python train.py --model="contrastive audio-text model" --dataset="short read English sentences (LibriTTS-R)" --train_examples=26041 --gain_aug_db=10 --time_shift_ms=100 --n_mels=64 --hop_length=160 --input="log_mel" --spec_augment=false --win_length=512 --tokenizer="word" --vocab_size=5132 --loss="softmax" --embed_dim=256 --encoder_arch="convnext" --encoder_norm="layernorm" --encoder_activation="gelu_tanh" --encoder_moe="top_k" --encoder_drop_path=0.05 --encoder_num_experts=4 --encoder_moe_every=1 --encoder_expert_mlp_ratio=0.5 --encoder_experts_per_token=1 --encoder_shared_expert=false --encoder_subsampling=4 --encoder_layers=8 --encoder_width=256 --encoder_kernel_size=5 --text_encoder_causal=false --text_encoder_width=320 --text_encoder_layers=7 --text_encoder_norm="layernorm" --text_encoder_norm_position="pre" --text_encoder_activation="reglu" --text_encoder_mlp_ratio=2 --text_encoder_head_dim=32 --text_encoder_fused_qkv=false --text_encoder_bias="none" --text_encoder_qk_norm=false --text_encoder_parallel_block=false --text_encoder_inner_norm=false --text_encoder_moe="expert_choice" --text_encoder_num_experts=4 --text_encoder_moe_every=2 --text_encoder_expert_mlp_ratio=0.5 --text_encoder_experts_per_token=2 --text_encoder_shared_expert=false --text_encoder_positions="rope" --residual_init="scaled_by_depth" --optimizer="muon" --muon_scale="spectral" --lr=0.012 --momentum=0.9 --nesterov=true --orthogonalizer="newton_schulz_5" --adamw_lr_other_params=0.0012 --adaptive_grad_clip=0.02 --steps=5200 --batch_size=128 --epochs=25.6 --lr_schedule="wsd" --decay_fraction=0.4 --final_lr_fraction=0.05 --warmup_steps=260 --weight_decay=0.06 --adamw_weight_decay_other_params=0.01
Rows from block 2 of the text encoder of a small contrastive audio-text model, named by matrix and row number. Rows with one number belong to one neuron. Each number is 500 + 50 x the weight over its row's rms, rounded and kept within 0 to 999. All counts start at 0. Numbers have three digits each. After the name is the row's rms in percent of the matrix's.
Before each neuron's rows are labels from the 100 texts, of 14976, where the neuron reaches its largest size: "tokens" is the input token at the peak. Only what is clearly more common there than usual is listed. The data: short read English sentences (LibriTTS-R). In brackets: how many of the 100.
# gate: MLP gate (text_encoder.blocks.2.mlp.gate.weight, 640x320), inputs 107-213
# fc1: MLP up (text_encoder.blocks.2.mlp.fc1.weight, 640x320), inputs 107-213
# fc2: MLP down (text_encoder.blocks.2.mlp.fc2.weight, 320x640, transposed), outputs 107-213

tokens: "lady" (17); "story" (14); "ready" (12); "rate" (11)
gate.496 020:518476529485447526521600567469503458541507452517485545487452472563548546560527451456506584534434565465474528483462464526498617540518526535443477489543509523522551447492529514395516489458457526483596542558481578434424457499484459492532555499512528455562479467528495503473527516490480405532538432493628376479513538445499469
fc1.496 020:543458559479468492452529408542538551577504478396506581426502385552455479509540483495439455520470503424535493492492454514602510438404461553498452523495522494461585473442497563490456433525483542441468583524566546495572484500518409521540612600535455508582465545453452472523493523449615479500465475591544435553517503522501495
fc2.496 016:479478464533504398527583546535472530473528472607476574430511446498457533526447424514469603506563498452539490437454448500440507510462508407466387499529464468506561538500456495502478554494522523486461466517453441523514546515520573493467466473466510494550453470448479493615458480525464551540460577415546693560481532527502475

tokens: "i" (98)
gate.104 059:397510391536433506536574547467472485484504512456418471563472540488403469527583506486532515550532496515514481527589517433463482538491504572443455535507558571465475549512567411539545476515641521426467570543565456448587560431437567491470544508481512524501502574487462532567505521475466545540621446528594476536511429483470463
fc1.104 062:479583493526556461560589426526538515507457482492461508515493523457551442530502547401597541540501493508400458525527488489541556536372421559486423475501489555599535459456434432406577534615497468552529605490616531486554549520512459413544421419460474562421460535450494518496473423556457486481601435455456533485479421467413493
fc2.104 053:597530487534492433440519467510461487487495496511560428482509536534535562402593495584456402470516519449532487465481520413491530422510560551541551424486491546405449479544484535485417456583453502555416413574536488532459491591617599550440534515418606503418508473558479490451515540468473503538604500502532466494543505495458435

tokens: "mr" (69); "spoken" (7)
gate.616 040:473544503464547496456565458466439458572524445458522496570508616478522406538447490550405562570510548497559517439542551588531548517553390555506492612464653532553550527528518514574440401537525470572461521560425562431634580497518419543538466495525445465525537603456506491481538561435484578515474538484575459426531490494437446
fc1.616 043:466543483512470552529595402510465558579397500507473396439477451461444583480502520474483371522524485515554497492523470535500401497472519411453545404514506554553500449512516469457452452477492539462544460524537513544449555530429498458518441524476503533521405489532505592446520418509455447380405516455389458536565495573524393
fc2.616 036:447509441468410549533398540587456509563545549448553385503543461478583455560471538494499564540501466540511515476508551525443557418597524491574487462495458500381546495485468434431477462486481544449556512568481482479385582455573463469570465482516465406457543528484539483513497583523484463452466575409594471521567477445492479

tokens: "must" (9); "story" (8); "think" (8)
gate.293 156:495523511535514543547411519603488491498428521566447612452485480465536446573455538550536488489547440540541520528532510483544548453520548486500494516491506410490450451477516517427491430623487490486463493483440520439473540528496523473440495456534500509474442547517518508547500520468487605534515524472620519502446405488535548
fc1.293 150:452450470521532538508582523537551502556519441537515502423517571554445571443535607519441503474523430563434475540459528454530524585418491562502533507537516474520442505431461475467435512477586457444493559477486418593498406571586503452444450439549507459525545512517574434466442443499456422510516534427473499454414561539488502
fc2.293 141:461502507489504509508611603548544438611482480524480493437413464481463508545585470425466496530580556502495450487466508459448490472525460466484456537526414472489551548467448507475529515467481400564515589379555482493486557407494549433510558492484568556476564530514471430396502488559555475572525501503594544464492450523376580

tokens: "he" (96)
gate.319 069:525525488439523521476453540509599518562589532510597409573439494506428479459516458467509599517525580538528454458498500561462541513422485520512465448559522488401463390525492448433516544511485524605560481507509589446471485518528456509553407462468453533462524464510440476424539555533460497510517521403579427534521537491500424
fc1.319 072:512558549536452517476553443514523543503513505559463526464552431484471545465457501556550472509511526561466566551560430614488602498487514431471502470479454562528389552511433627479490504428456554472500431548513464449494464446446549410566471501483446522585581419430525509466505490571519388543502519540534462486438452414506694
fc2.319 051:581491524401526404464488467497489499482437485490551488520440530535533515570585436387453483470507472532496529440533492518487540507585436532554470472449469469422472488519473466443497519519548565523506492451591482561518644530584539570488569567481545456484606466483547461669524505443516541508553441466501534471502448485493425

tokens: "like" (54); "my" (12)
gate.506 106:504446485520440528503525483498540601467445519405402523461521423586398428423598508473464458527415532507526495542473478441501501482514507396400523398483485504411526454505518424501428510565460536476537567534507554417522546405478443538523388469528463563494539526468449552542472519595579544553525573551534525577464455507441489
fc1.506 123:549471459504461641496483482448484466531488523436538469550421476521525493403576417491565451519500492557471412576506512584476513503499460466481509565513457487530492436536440444609529446565463577546528542550545537455471513557491481546452524505491486477574548503402505540489493618455457474514474491482556465528424519427498552
fc2.506 108:496457427385528497521533519572539493494447575463464578526510523495529572552508552543478440590561437478503536469486434685549558502510531509429461411472429508485534457465497485599525423414552522442445546534425437492432559571470517604577564507486459524541428430423494491469564544481422557495559577511511487468541543523517525

tokens: "<end>" (46); "quite" (30)
gate.266 154:536444444489548502531448496475514486544512527445528467483541491492451477446479478480418539554575512507479552463512516466497425506474442540443482499524471522421514473524527469436459437443486539468550535593450438520501523522498438452508537576494499457549561516519522513567541497471494463541450423456627567493555443493479563
fc1.266 161:602444452501535534526447388565435442527453480474545463632532453536574510442471567496551532552588484534480497455562478412457459486521583435525472419461416468419488508510512432511554536510533511441574480523428535538486617438511479513479374492513486528497532452529483495436596553384536462523444520460511601455489486522452455
fc2.266 159:609538519521437517474400393482565522498499559526569487471496440546498535623498498505465413566544513510433561477473485402497498503504441554531540437471466469455510557456480475507499507526447545528490423396451471470593508511502432518506565494457345512405487521480479427510568550464553490520591421528497450435550511387491459

tokens: "<end>" (38); "great" (25); "sweet" (7)
gate.475 061:542508485459475588587506568493572466502575505478556553445528468441482437468557507519517443455499509565466472452450521549483568496539456541482555592528616384521412543476502511410527433497524486500470543607476514403549537481486558481562512515505409526565500473487409503456464460587495531488542537448620548524509513459504598
fc1.475 066:484478448370502575597567560423548537494541490404536455468453437443524456483425475521475445484558411566474515503438508534517432524618467484454513494508494376572499519443572518488519502534455518445496504567541506473568483521472453499477663516486450472584469554524491511605490460534478415506375476577501448521526572538477432
fc2.475 052:537494480511450457431543443481556519439474496448431393508470496577539566489360466488547425458467486479521518568540484429535525412486467486574501511522494511517589481419528490423495461449500445419414479464558462528563520510452503423469468513493429405512458547469442480491453548586598533478503459416532498525489549559512525

tokens: "voice" (33); "<end>" (28); "horse" (12)
gate.35 024:451430494516534398480539440581557462435615537569540549508548495524407463543507559453511462395422470548487463376432486467518478523559513550497489443494405441592580581459508451464536463503500486501460559595563489505576509550545544557500573533514450574474561510523479559500566498483561504495616517545492478541496473552566505
fc1.35 025:455541513578484499470455533513582577477507512511495440449478519537458523436510642464584457468435513297430454518488473471524515448543570507520523453580520470540462474495515442475467513540519493492458560465527527466553569457485505440456488531432485512482534446469494545505454475601547477493388473487571545492511508495484543
fc2.35 021:528461568566491502489596540525485422589442540539463509423599475600496472443495578411400506384475523487500444462547439528409544509539509353416482535550607479572537507503455490593518531540474445565449496509509408480536518491567487460583527553535495402549422551544564484451564584575457480537530579486531526637484510495404412

tokens: "said" (94)
gate.360 112:560412591540548548455456439525500430610528514562492434467556494478488426434466425428381506527568503482494458517512503530460611472489512576422484431512557540470485491419480442440511464453574485488541477438449516460596502535519501491515522449532508512542473479459508550461565504473509566546474606433608574517497419484446457
fc1.360 109:566483478415487537434543546493528404437518543476473512557453515560541508511526463564503586473510472530470486551542515463573524467470558446519532630496408454497458564557548532568433491545494632511497458485526476553463448459356499424558553573419455439479469531459487492533488454538499537532493448602498504479585484559528534
fc2.360 111:503451541481513435538478441522467442567496490534481602528624513466450458424472429516550536500484528535397406528524463509455453399446540490405548355465510461489503483441477546426534505524458499577556567452521509572502560499608500443496459485493529597524499446588446613455503556520573462588517594504457579497516522536549516

tokens: "lord" (33); "more" (16); "ready" (9)
gate.556 180:551423558526538448494485582481515493555510467587533446565439508534518504460441403399529530523484454523524471481560474498499496511461513553523487496475552526414425418585550500462512505458432475484542439523562508520465501475457584499454480517559546525474448463562453570521540587469483485558538459569712504573548426574532487
fc1.556 168:416526567453625536547486496534414476470524539426502503468490558420443473501474532551593565519462549565571518522475535557481505596559607526490482457512459500518525504526508479566557592468550525492498530592573442487448432561553428478573422477444617430508466533394469515495471390530531501511539581566495424412460507320512584
fc2.556 169:473465551409535627505484529540567505515593579590494393570488530570467525517612447546470523474481435529557510546515525517427440471438433516544445511496480426469443578516493476465501485620472519472473489449550531532520502505477494479490475496525476504555633544528503476532438544470558572525517550544479488534383610521490543

tokens: "mr" (16); "at" (11); "it" (9); "looked" (8)
gate.438 015:460510535541524507470440452448545468437511536494497545553490441522484485515617504428536473554478516477555467473451450508444454574468459506455560460480454486541484387458517493460441518432430451466466557437535493517546452482469523496526449636437442515382518542520476499493483553460587500431458495489541542471549529619525437
fc1.438 017:519478478552480501541457490510429555524465494517481403466415502522506547469446581509524506469534475475503532437506454495457574441475485454554429502562560618465540547511477561583504442503503502509543464513540496483503424479517429559582479407503535513551428477540562458423495423408499444519569530474529504504467457485492595
fc2.438 013:590443535471459507519555548532508511493566510518573491462507461511466495461539435567477517493524542503531405565502535423584471511513415484554540505501512512479443512460521505461483591523582486439534501453556599515591425488496492436524529566567386578565451521569458421492511458538566470549495585477506517557553523495501548

tokens: "<end>" (92)
gate.585 171:531449484426631494481555522490485515532558551552525456569443500500512459461510586400573453581495515444540507472562487544451452633416587600505512445456495469499473501433516517462466515396418470502421406563488407578512497499448557478483464468455538578504499458455513578516566542466442506472527587511611468440530522395448554
fc1.585 180:529468457537515530460462592504527577461565482493461447491570525516593441499473502490534473486427410477445466415547499528511543501600482521505564510459561414561482565463467485479459532518444454493397472533512580495485484454506473531425586427428519396452537448474595475535445588591507486558401590472528442486540510462475374
fc2.585 161:422496435483503501471477506453497578453505514447563592535610555434538462518536480530514422521539474391493506460527525438521498513501506552523545628548530535510523439479457478525511558517617561451510545582557483606523476425505494515495508473481532484398400545556481493547517443427465543498510411525560449454405554488498457

tokens: "such" (35); "chapter" (35); "sir" (15)
gate.314 103:555577533497523415543489456521468458432467442483521532504472468438439449519444536478494453493543424505489467497482509530540517437524499567534537462525516556467521452493484470493448532599450626488507454489434432562562396455521512485499472491375540623556555521515519531452572529488484433454452534487541524452515515524475469
fc1.314 103:479585477496555471439479495589493498451434534536498565485500471414567567503510597503424534434488502420465559486516463406521451441485459494544477543435505477549571498454538485497505555433503495437591469459487469447470500461447579608552500587515430518455458535497523509508452498501534513557477612611476412506576511572587562
fc2.314 084:512488492504551468506510481483519510545487557544601495411434503511500567464519513578515471505534580457604421508518540498446559529553473466477439495469599529472488405514518459529470489403490432563452551663526519427555510488556538544463616519575595520556504501508477537528424543412550479484485412423555487545452516477545535

tokens: "there" (25); "over" (15); "your" (11)
gate.94 153:508513511477475499500464502504565494471498516576499511570521489442539440436441457390367491510475385511497538478493516480536474538571539617428470423478448503481491560493477467430504551550529473547432508498476597445593591468460527445508452498480601460545465471526545513621494595479481427531570536520513569578515483430515594
fc1.94 145:405476532545588607483486475515412542572496606474421574459442460595577469518555485483577521499480554493493559444483423539464515475479508382506456541470463478550493496563490438559570589520541410447560456437541493516469489573614505599453475444468451412371559564450442445433502525437584488482433493535515463435491472532446472
fc2.94 143:539527451531473555480510430526525542538548438525439452481442497480518480476472509415607514547535565438532534493587502518597491464479461451502568408414509479495452479447505514447425492532483517508446548464449470510570578517477503410445478566512538490514472488434404379550575554510491503509623456501494508495470464501528501

tokens: "i" (89)
gate.214 118:477589556517524526500535466489477422501471382558535530533478541496527479485485545540476525500547520560473488513521513433431542470494478569521509489458506529499502521447455425578485526509520511552626541526537472528468456489547498514534485482482459505486576511537502562479423462635512528568534497547594420534480492534454472
fc1.214 122:510592414511538443591503603466567436540511424518518574540536503497480466529510599541531502432483470485554466575505496568409518538392509579496463560478493438538503588433514398587463492475522518495500565523491622458504469466484463490475459530438394509438585518502477571538427370613524478562470529504605430524460558536548525
fc2.214 134:601475599571432523448508497543540430525466505479537580448522539483476445483469365473486472502535540524473479436543617478479443521516511514497531465437458398533506491465546540467551388523502520535523426409424522527452607670542532470490498554376522515472525485472520481472525560512448466530422495470483540554455484462480572

tokens: "come" (73); "comes" (10); "tell" (10)
gate.612 063:569454571409517526436546527484584494473465494534535596484432412472528466511526584463550559523441475487505570605460527469501489549563550463462423385554440516506514481550434529408407474445428600497523485503505442531532534421543396535524494466545577596464488489512508523394463545565573475460529467502562583485430487517491466
fc1.612 062:488552366550514532477474458506442568528469419515498462501522621500509552441509498499469471529534605478472486443459515531572558578502437437466511586426497549497418548416517459535526442553457423460507545480502446480462489418603545459462475553471446492498571600406480543521501534536573545542567537381472501393555491502561561
fc2.612 068:546518508571556566578526475525402473528469580488509465484503500451410503488627445437470475476515457569530522501522553438521435486400435545501519534471518504501530465531512497535463460353514552378545480581522550583392457535442648525478496425466469486488515521460498527428578515503462511532475544532622539503622557519560495

tokens: "said" (100)
gate.514 041:572461465402575543487532459406456443474540507510558488505423455404494500505556444545429484520517552447414519575441496560534563429447488519456527528567526530535497463446427448453444469501337520502538534525376618439573520499553515566552598437533512472433432436520471468592567529458546501495549492513482541482596513460523424
fc1.514 042:657537487470562461511568373534545547550432494514378459629453481525512534519484593490554509512449500410494535481533515449476538545562488582473513466461406627477510509534511515530446472529523420501553469527513503562487434460385552541511424559494468510536498531423478537488431516456536518487531542589407422532568505503468517
fc2.514 038:443455477581532489519507431493405467550520463623502517548609493528479413496515512518435520579523488569472475543476477565519521551546604525412445453454507546504552426497505456488551517529511519452539464442572475536463514561561541436449494513443487440454530436529490454524554488513543531463523459592552556401521442440508593

tokens: "it" (28); "take" (25); "eight" (17)
gate.267 036:541543495546506517543497556539493534467508513500512536604479433458456468576429539465539484522444458541469546497621471540615495581438511548471438430426543520514495410531532465504560532544525455424446571427513572565569468488508520448426513458424537502499462515460437524501587475549505566492513379505574439468463506654436519
fc1.267 040:528488499460493430418517518609526486503544515518534496528579535467548550469457476561551537434508445508573483450466550460429519471559553551452476536544500510495503443417532579551449482494442520608447452534480548535573495529602513513530517420543555492483500439499463483555504447535398539475536519499531496516502475539409466
fc2.267 032:560502486449538555506487520441505309562490437459417522577534500535516535438529493512455558579469543503506409515571478464468533490442531415516532523462405433468532460385464509537527431552437469532470473492617511489481459550571408473451509435459422489458434463464476511505454648525487539513468547520506480469431475491591460

tokens: "shall" (31); "is" (21)
gate.10 021:555405451519500423603520498524561447558547501502472539550513463555473468568506505421526580580561459474468439510460502370454490513495520514557494505573489550485396486558547551455585525506535536495535515537490477587540508458394448508611418498386476573492439491519397497474555465526504507498524508548512506469536492479462484
fc1.10 022:512502457496483529509483576447459459547537497515478541536511514430508517490501423399476480502479484562542523485560458522518543586451510451532477548417538482608510484486505526483542566571559508436528524455512517492529499435500445502440479563464442444451509498362553536515537514540476513508485449487496475511471490516536593
fc2.10 019:538468502479434553442449454472475463531547432382545483511495568487538546449447446479506465571494449351492562570532441436521503478586446452395491556440547443427472495559503546449587548461515537649572485426519465444509512408504449563468446578495592540494534497550502476424476509472420508499376559497478577611498424583479474

tokens: "<end>" (76)
gate.507 161:588501562523513538405470529584508495550503522493536515539459475492568442489482421508390486520476526512577548489491515590373566470556521540532432514473477429417477512458502538507447575482462564566554513433541563458514478521523566416526534514570514525441449478571511504507595546512537497362551511533648391450564516444504547
fc1.507 183:467488549451492608495464488483421422533415468495469466453559543602584540560496513585446498457499446498410482521562465437537551446466517522455459394555551473531474592492566404481436527491590499439502535560586468554501409466545454614595418529452492468421460531508471582463609530497521483437521499524421499414479502553407660
fc2.507 181:538495504460452533459487511501553604530497508461506480521485513538524468550534445411507462525499441400410480456394535447514530504538454469469445523491397496455521533452419448368445560457502596543509502468479494474520437507503435489429566464567495436493574470436516431474604440611518470506443453556458571506497579431546412

tokens: "my" (19)
gate.498 050:486450521488506480484473472401481460570466500445459566546447488529490477499527437450437496462551558497528581504545525406551533418510566561477567491446465456500545450484404396431454458510499424442512622425475474598534490494522500499466458524461484678448559494498455477551472400461551474468474550484563492469549467507470516
fc1.498 044:486474556424528462599534484449530438486550460519456459500494473474568530445446469584520432531553552508527529536495523481494547599562468385472437552532473488502464517523484565479475480498493551457532464611436521554567551509419540529469477426422501556386468476477438523443534524511516429486504433478480544569517439566529445
fc2.498 037:478463454487525485474386464509507534462342566530479500546501503553423490563507542469483573526419571528491452415480606462600533525540493440455499483502541528533486579441576477525513573481534575546554469552531513513483369472479496477570484471452433469411601503490446555512517486477490564511505456542475534452492559454554419

tokens: "'" (35); "<end>" (29)
gate.15 168:522386528469493505522534528455503444443551542513479532565525533431545401475538532484518527466521560540534427499487467493444617489418529561469450491564595484438458476416513529529594520455548476601568572487458434476479553511530497462535466484556489476447449547476498444461458496451591540422492555451590503539616427413434500
fc1.15 172:520520478537464595525446488548486564450455568504400514513484503519486555483490460534483499534562537475519480488497445558541400533471465445539508464496545453359519406509484593468407456520469451353458570578584561530541483472447484560427464491457510458555576492455427483444488617449508450517469485457537417434526486512490493
fc2.15 186:517623464504504552480454466577587542538558504553473517576455495509420448519501445452561459486408428400555441538495541552541480431487487515482496508469479491416477445458605460536530366475492505557601442458462510561504405461474496425525428506509440531512452545419506389489526496552559532406542582505624503509429485456454464

tokens: "where" (97)
gate.179 045:493531418460486552442440407473448453527450461480582488480466377549503436481422511513463491490530424472620522563619521435383574478487499442446509456452511477492556486450475475505504509550545453574457490490524572497457394498500533531539495456501503511506531542504374562502515528452469484557510552563559558585503574474477504
fc1.179 041:459490525470484588520501498484522461489503527526484517508522464526510606462533451517413354453509506501506453511440488616478409529464487550576479553506424545406536501485530544342538501520523600495558580566537471464483549525522539529513481533419474481586513478520483408435472558468382553418576445488495543430531457435432486
fc2.179 036:438417543379475451578532488477520575498436468457527502458513523511574544465473496490509489497476414524482471526466534518445502556554456539555538479452573508440484389545454541487475449491523509554438570458526434530463475577524561543435507428566498420508612539572524562531411533469468473542485407586501564538478536510517461

tokens: "it" (72); "<end>" (24)
gate.560 020:444518524472556483435484509543483534556473450560455482432534465480521527577420481458534527418539493485493470536475425565502597542523490555449495503500500453550498469500511440430541465456517487500573572484470447611475595408545370521512488548527462405550533500535438567578507583529490548484466545510509487509435482543470526
fc1.560 024:407561535549485518464453460470467513515608481520556420493484498506453478509484646521566489464486590510524462542439523518482597553463486479475488484571495507468542537547409438417569467432450433441409465489456454554424548446516501468570480580515431513544471516458468570497515515539468516502485452522428493511557517547515459
fc2.560 017:545481475517471513610509534489453507567514481508480589528547500555567482444499366452503529572470560574544566404496448449454381480384531478491541519559534504461439478496571457534498550525585551563509428571547537453514540517502453514432452449543518448517501509564502522511459388455410493458449541578433573449581512463543501

tokens: "he" (33); "'" (24); "could" (14)
gate.551 033:508430556510518526582400512508534496485552492540482549546481568514534597491515496504468555411539535466504568549487503413415488464411501450474484446524551462611441452411476459456588457529527558476531456516379506422542490530618550564489445498556547489500453509607526425492473458358470459393498482420538373466520445523565487
fc1.551 033:568444503532629568516495431518477509569472479537561515499541654539473550455416475513529487440507449530572450502441513564491562494528386568441462513551576514587491456533408394453443523424562493474475464456397505541427534518393559561524547486547534531521586609525500439493522537460531369404531460461529473451449505566541481
fc2.551 028:528416565467518509416544356488486492463502522492526427539466478562480489509386493630542561502440417521528500488530450514511445491511610448401576485571597460503484537503417440485554517477484482467473641451458480525444444498560452456554631545504499606539494562473485466484438522605473461534540420460497464449445512504493572

tokens: "my" (98)
gate.389 070:495508490437509483481540493521560535520564527463544543480495390591562469411590447455535555459447445635579480477482558397478520520527589490518540476506485504456468580457595448595416430463511517476521524476472613556446521398473521427541434513453570580402551442510501446499563529478535431452503478566482480530561522491522478
fc1.389 073:503566454410527521564466576574522469412485564549498534433529551443553593463519465517493532414466553533499621553634533465548552482567438470557484654465580465518487486523462369460525540456537575545534646530572477529498412435430546494484529548492467446473521500445435370535412494586488542528454559469477423571523468489518525
fc2.389 065:467466477573496535523496406462562501501487522502516415471558465509454460521551591442572491424485409439385501541451387499517552497498573518441522570560530467508507490494503368442517464462563558492436429409482516505531521549481477484551518488513518506453428576477448541489503505524541480460425490514448553433462494540483409

tokens: "'" (9)
gate.630 086:487490516438575431476495468490461475534411476498544514486431422407499532505543397529451507487396487474564552489479508607543568504464435546549547496537455685492501478456461541526583538456535452515493472425413525482517532451554601410559547523521490459465435616525498570578469484492504461474461537572646449586471441505443500
fc1.630 082:555565496426503477547560518542497465577529465471584442558578457568538539524523469523574506546525514557444462415530461461488506473546485441478520567514560465465543557485438447502581556462411533566548411437572523603491392539460488601430455471476459519437468535523509454535425566515507609532568385513495495427445491451506571
fc2.630 075:432621573510494516501518476459444501617549577506419536520530546542603545507445520516478524539524431508514517506528569554523481434447457544528494420556425495487584479491520514525498515471411496462523522480511386511531488496629532439431436423520555444466450521531431554469547556517412496554488484520378464473556498495479528

tokens: "it" (34); "said" (17); "boy" (12)
gate.418 051:607486478473521533542437476553522610464525493422543566611498556521483444559548450507575432590486508439478533451416486487469556518446464592388479533476387521479495603549490493504460513399339501407485528496480522540482521469524516449544434483611415517495511520481475516512492592442514566504462469557533526531558547493421611
fc1.418 057:587500456541503512568547570455438393563560454439509516535468499519476531428481499535508512465504458468407468537521431501487490514481537446513459446573564555526579446569372459481479464558445512576475518530510470549555548513486492488498452514466523398506557536511467453385548515455486369474485520541544443529525408560510447
fc2.418 047:541548459487492539539476416543436455530506485544498506506544527553542467606525540493464478421469379514583468549541473548480485460472540478565449452515485535495571524509530451431533503470522532562526555539466487576458432515461575552481393512460471553597455503447524455438519519451416503581536585409567458539472444517493524

tokens: "must" (93)
gate.304 026:577496512504427535480469480506484466531486506499538579455520427467465490409439482493507531520523452544491425523490554504542513472495451453408411521482605520572526380469481559464510560576597523477547473485534474528446582516493511565449482439602471518476465489491509527512479480400512382539460547529583421535511472527519464
fc1.304 025:488479535447572516516569522561419499531412492404470397545463554501539543568494543495499426468505459459463553436525480591461499541592499517543586481554573620422457513506447473515520496492376432583467509441493462476568436399514487424530499501540562514500543502454574368551473552497568572480458463454512501502558616540511491
fc2.304 023:517521527482393514562510508555496483635508474517514382405490458464410486555451531451428502553526544456548521601484523544575448587481496476566557500611498444496527491461425474466472438497522476460517466556480487536453466546507507564536428418574586465504546515571562533540494455529413479495487453584508441530649436431462536

tokens: "where" (36); "way" (20); "word" (8); "head" (7)
gate.591 114:559570513460503512508582494440519508465539524525463468497456514544477394487503469529486511581458517451480485536536532531488559449449544558472449452516548575464491492519502481510594420469399459463605560515444498494552532510565595516530452511444432426431479446487468528495512524476444501449580478545639527445504500529559502
fc1.591 115:488498482484517415570457532515484509541537533578510473402544479448486424501519539536528582490499464538464484470529479516529541478524515610447452507478491536558516572449502449534449522423539487471537436619533505507443467521446506456408581463401585469455504484538595453507576502526539453487428401452571524492435501471468528
fc2.591 131:509558610464517558511494468466490587410513464531551452487364453501496642522498511519486479543347539407446511549545583391566452542402471445483542485468441551548440438422429557423598452506470507456421487511521537546514520550507517448538562556513501564459553504497499561529432543476509542536560533482508579526480626394469429

tokens: "where" (78); "or" (8); "were" (8)
gate.144 083:484584496400491472545527587540464577480473550451563479478487575597610488466493529464452402443430603534492514460491520455434625509435560575499481488498505517491634476470524475521492542393469526496560495473409540447388550422435589442544452533423474539528519483522520566432480501520517514492468602487574521493496494469467466
fc1.144 084:532451551583460460482514481531429508474545567557467526529450573535531497508516497431529494393458481570512551554472514540467482509460501614441464553403492605459540528529557529481518500507473501455555483458493511419480573493487497428556529575518552490502528508500527510533574459497507503484511555437477421541549575570473495
fc2.144 076:543563513558630536507516464496500446486561509470468474510492573468483535479508615508473534517492412540401556545451502458547512454489482457471433458526407431464431540525439507486471465442483456398477451492477429529437447521505387428551512569504463454546576526522530454497414529568452485585567481472539416483480464520525556

tokens: "my" (92)
gate.197 012:589479653563521530456491569428500600475448525508488533528451494444510474486419495546470557519481498479554558462411458471541457418543570479453431476445483486386527484449389515549546488511502554500446554563443437509525491595501566410597561554479561496554431512490511433529476445540448428455480464584451475425500541528501453
fc1.197 012:491518569400484534432438544567541385497449546495464570570547538513471524588448488467484515546499439458500542574542467476495535588510436502610513444587483530514378488450442521592531529423537509469470526452459498407389509412546500450570523522444484440541397497594532515479531496558493439523558433573521465504463413484477542
fc2.197 010:607544498521599492455512562453481450447573545546500552648424554540519434541423533513463503491483528509580450607550526541525540422519458512524513514415523501542480432494510516493552511537468502483524518540642472464524401437365432489555423511490460523411454489531488477488495551497472512479505505548507521440581497538497505

tokens: "such" (48)
gate.97 034:558560510486598522460525533576534493554468543546485516554497477577417492474538536494508554466441477437447428532512470509512467503498461483411471490477532474492554496409465477470434387442528446422543554427480639519447486535545490482466405501523478508441518443506495505516505583538454435532602458603555506555441521444475497
fc1.97 035:348448491594432476550478594518489443475518490443528588465461543409517556485471471540502532617559579504499516479513429475458562578533467506490556544475517571474504403599502488453581584503604492502587515489557482488540385512558484478451540475430540406459527484493499579565494523459478539477502398481547420486463481455554459
fc2.97 028:534484502548579497493447593460525515417566446491494457471509470539457483416397538400548555495470519503491500581533546465566411406487464581503466532452444439560486529484478449559565429467474445488569501495507560511559491427560508537646455504517487562544585495590487473431474595577481448508542546526609548569478502401503458

tokens: "my" (99)
gate.110 027:564485528587493562449530424448617478428543443493448532482388520529450465560514483578475483494479465563485502425395499501450453425491559523500458482483549481523464485477561519432518449497553539539515567532494625479493534477425564454465536543458486490465473493483411484523543547415555527475457525459559521477544453485415469
fc1.110 031:568499590519563559510509539470471508543535417443521527569515539417509504568412465517433510526438540457464488510467466451428460516553571504553497657416549520540449407528521542377523508584465491455563535498533507528563538517476560498412440556500510438532469570493494458507429425454439581547551529453579552551525471433521518
fc2.110 024:494561575449542486585429489495502518527399499526512510497503570453510506480488496435509549515411430481452518521393466461625418519491543540477396459522516464510590472474523493448418448440510636430505537501505450528522401512584366544516479463470581508427456449482521434454518510487548484470473598466504487407500529457498533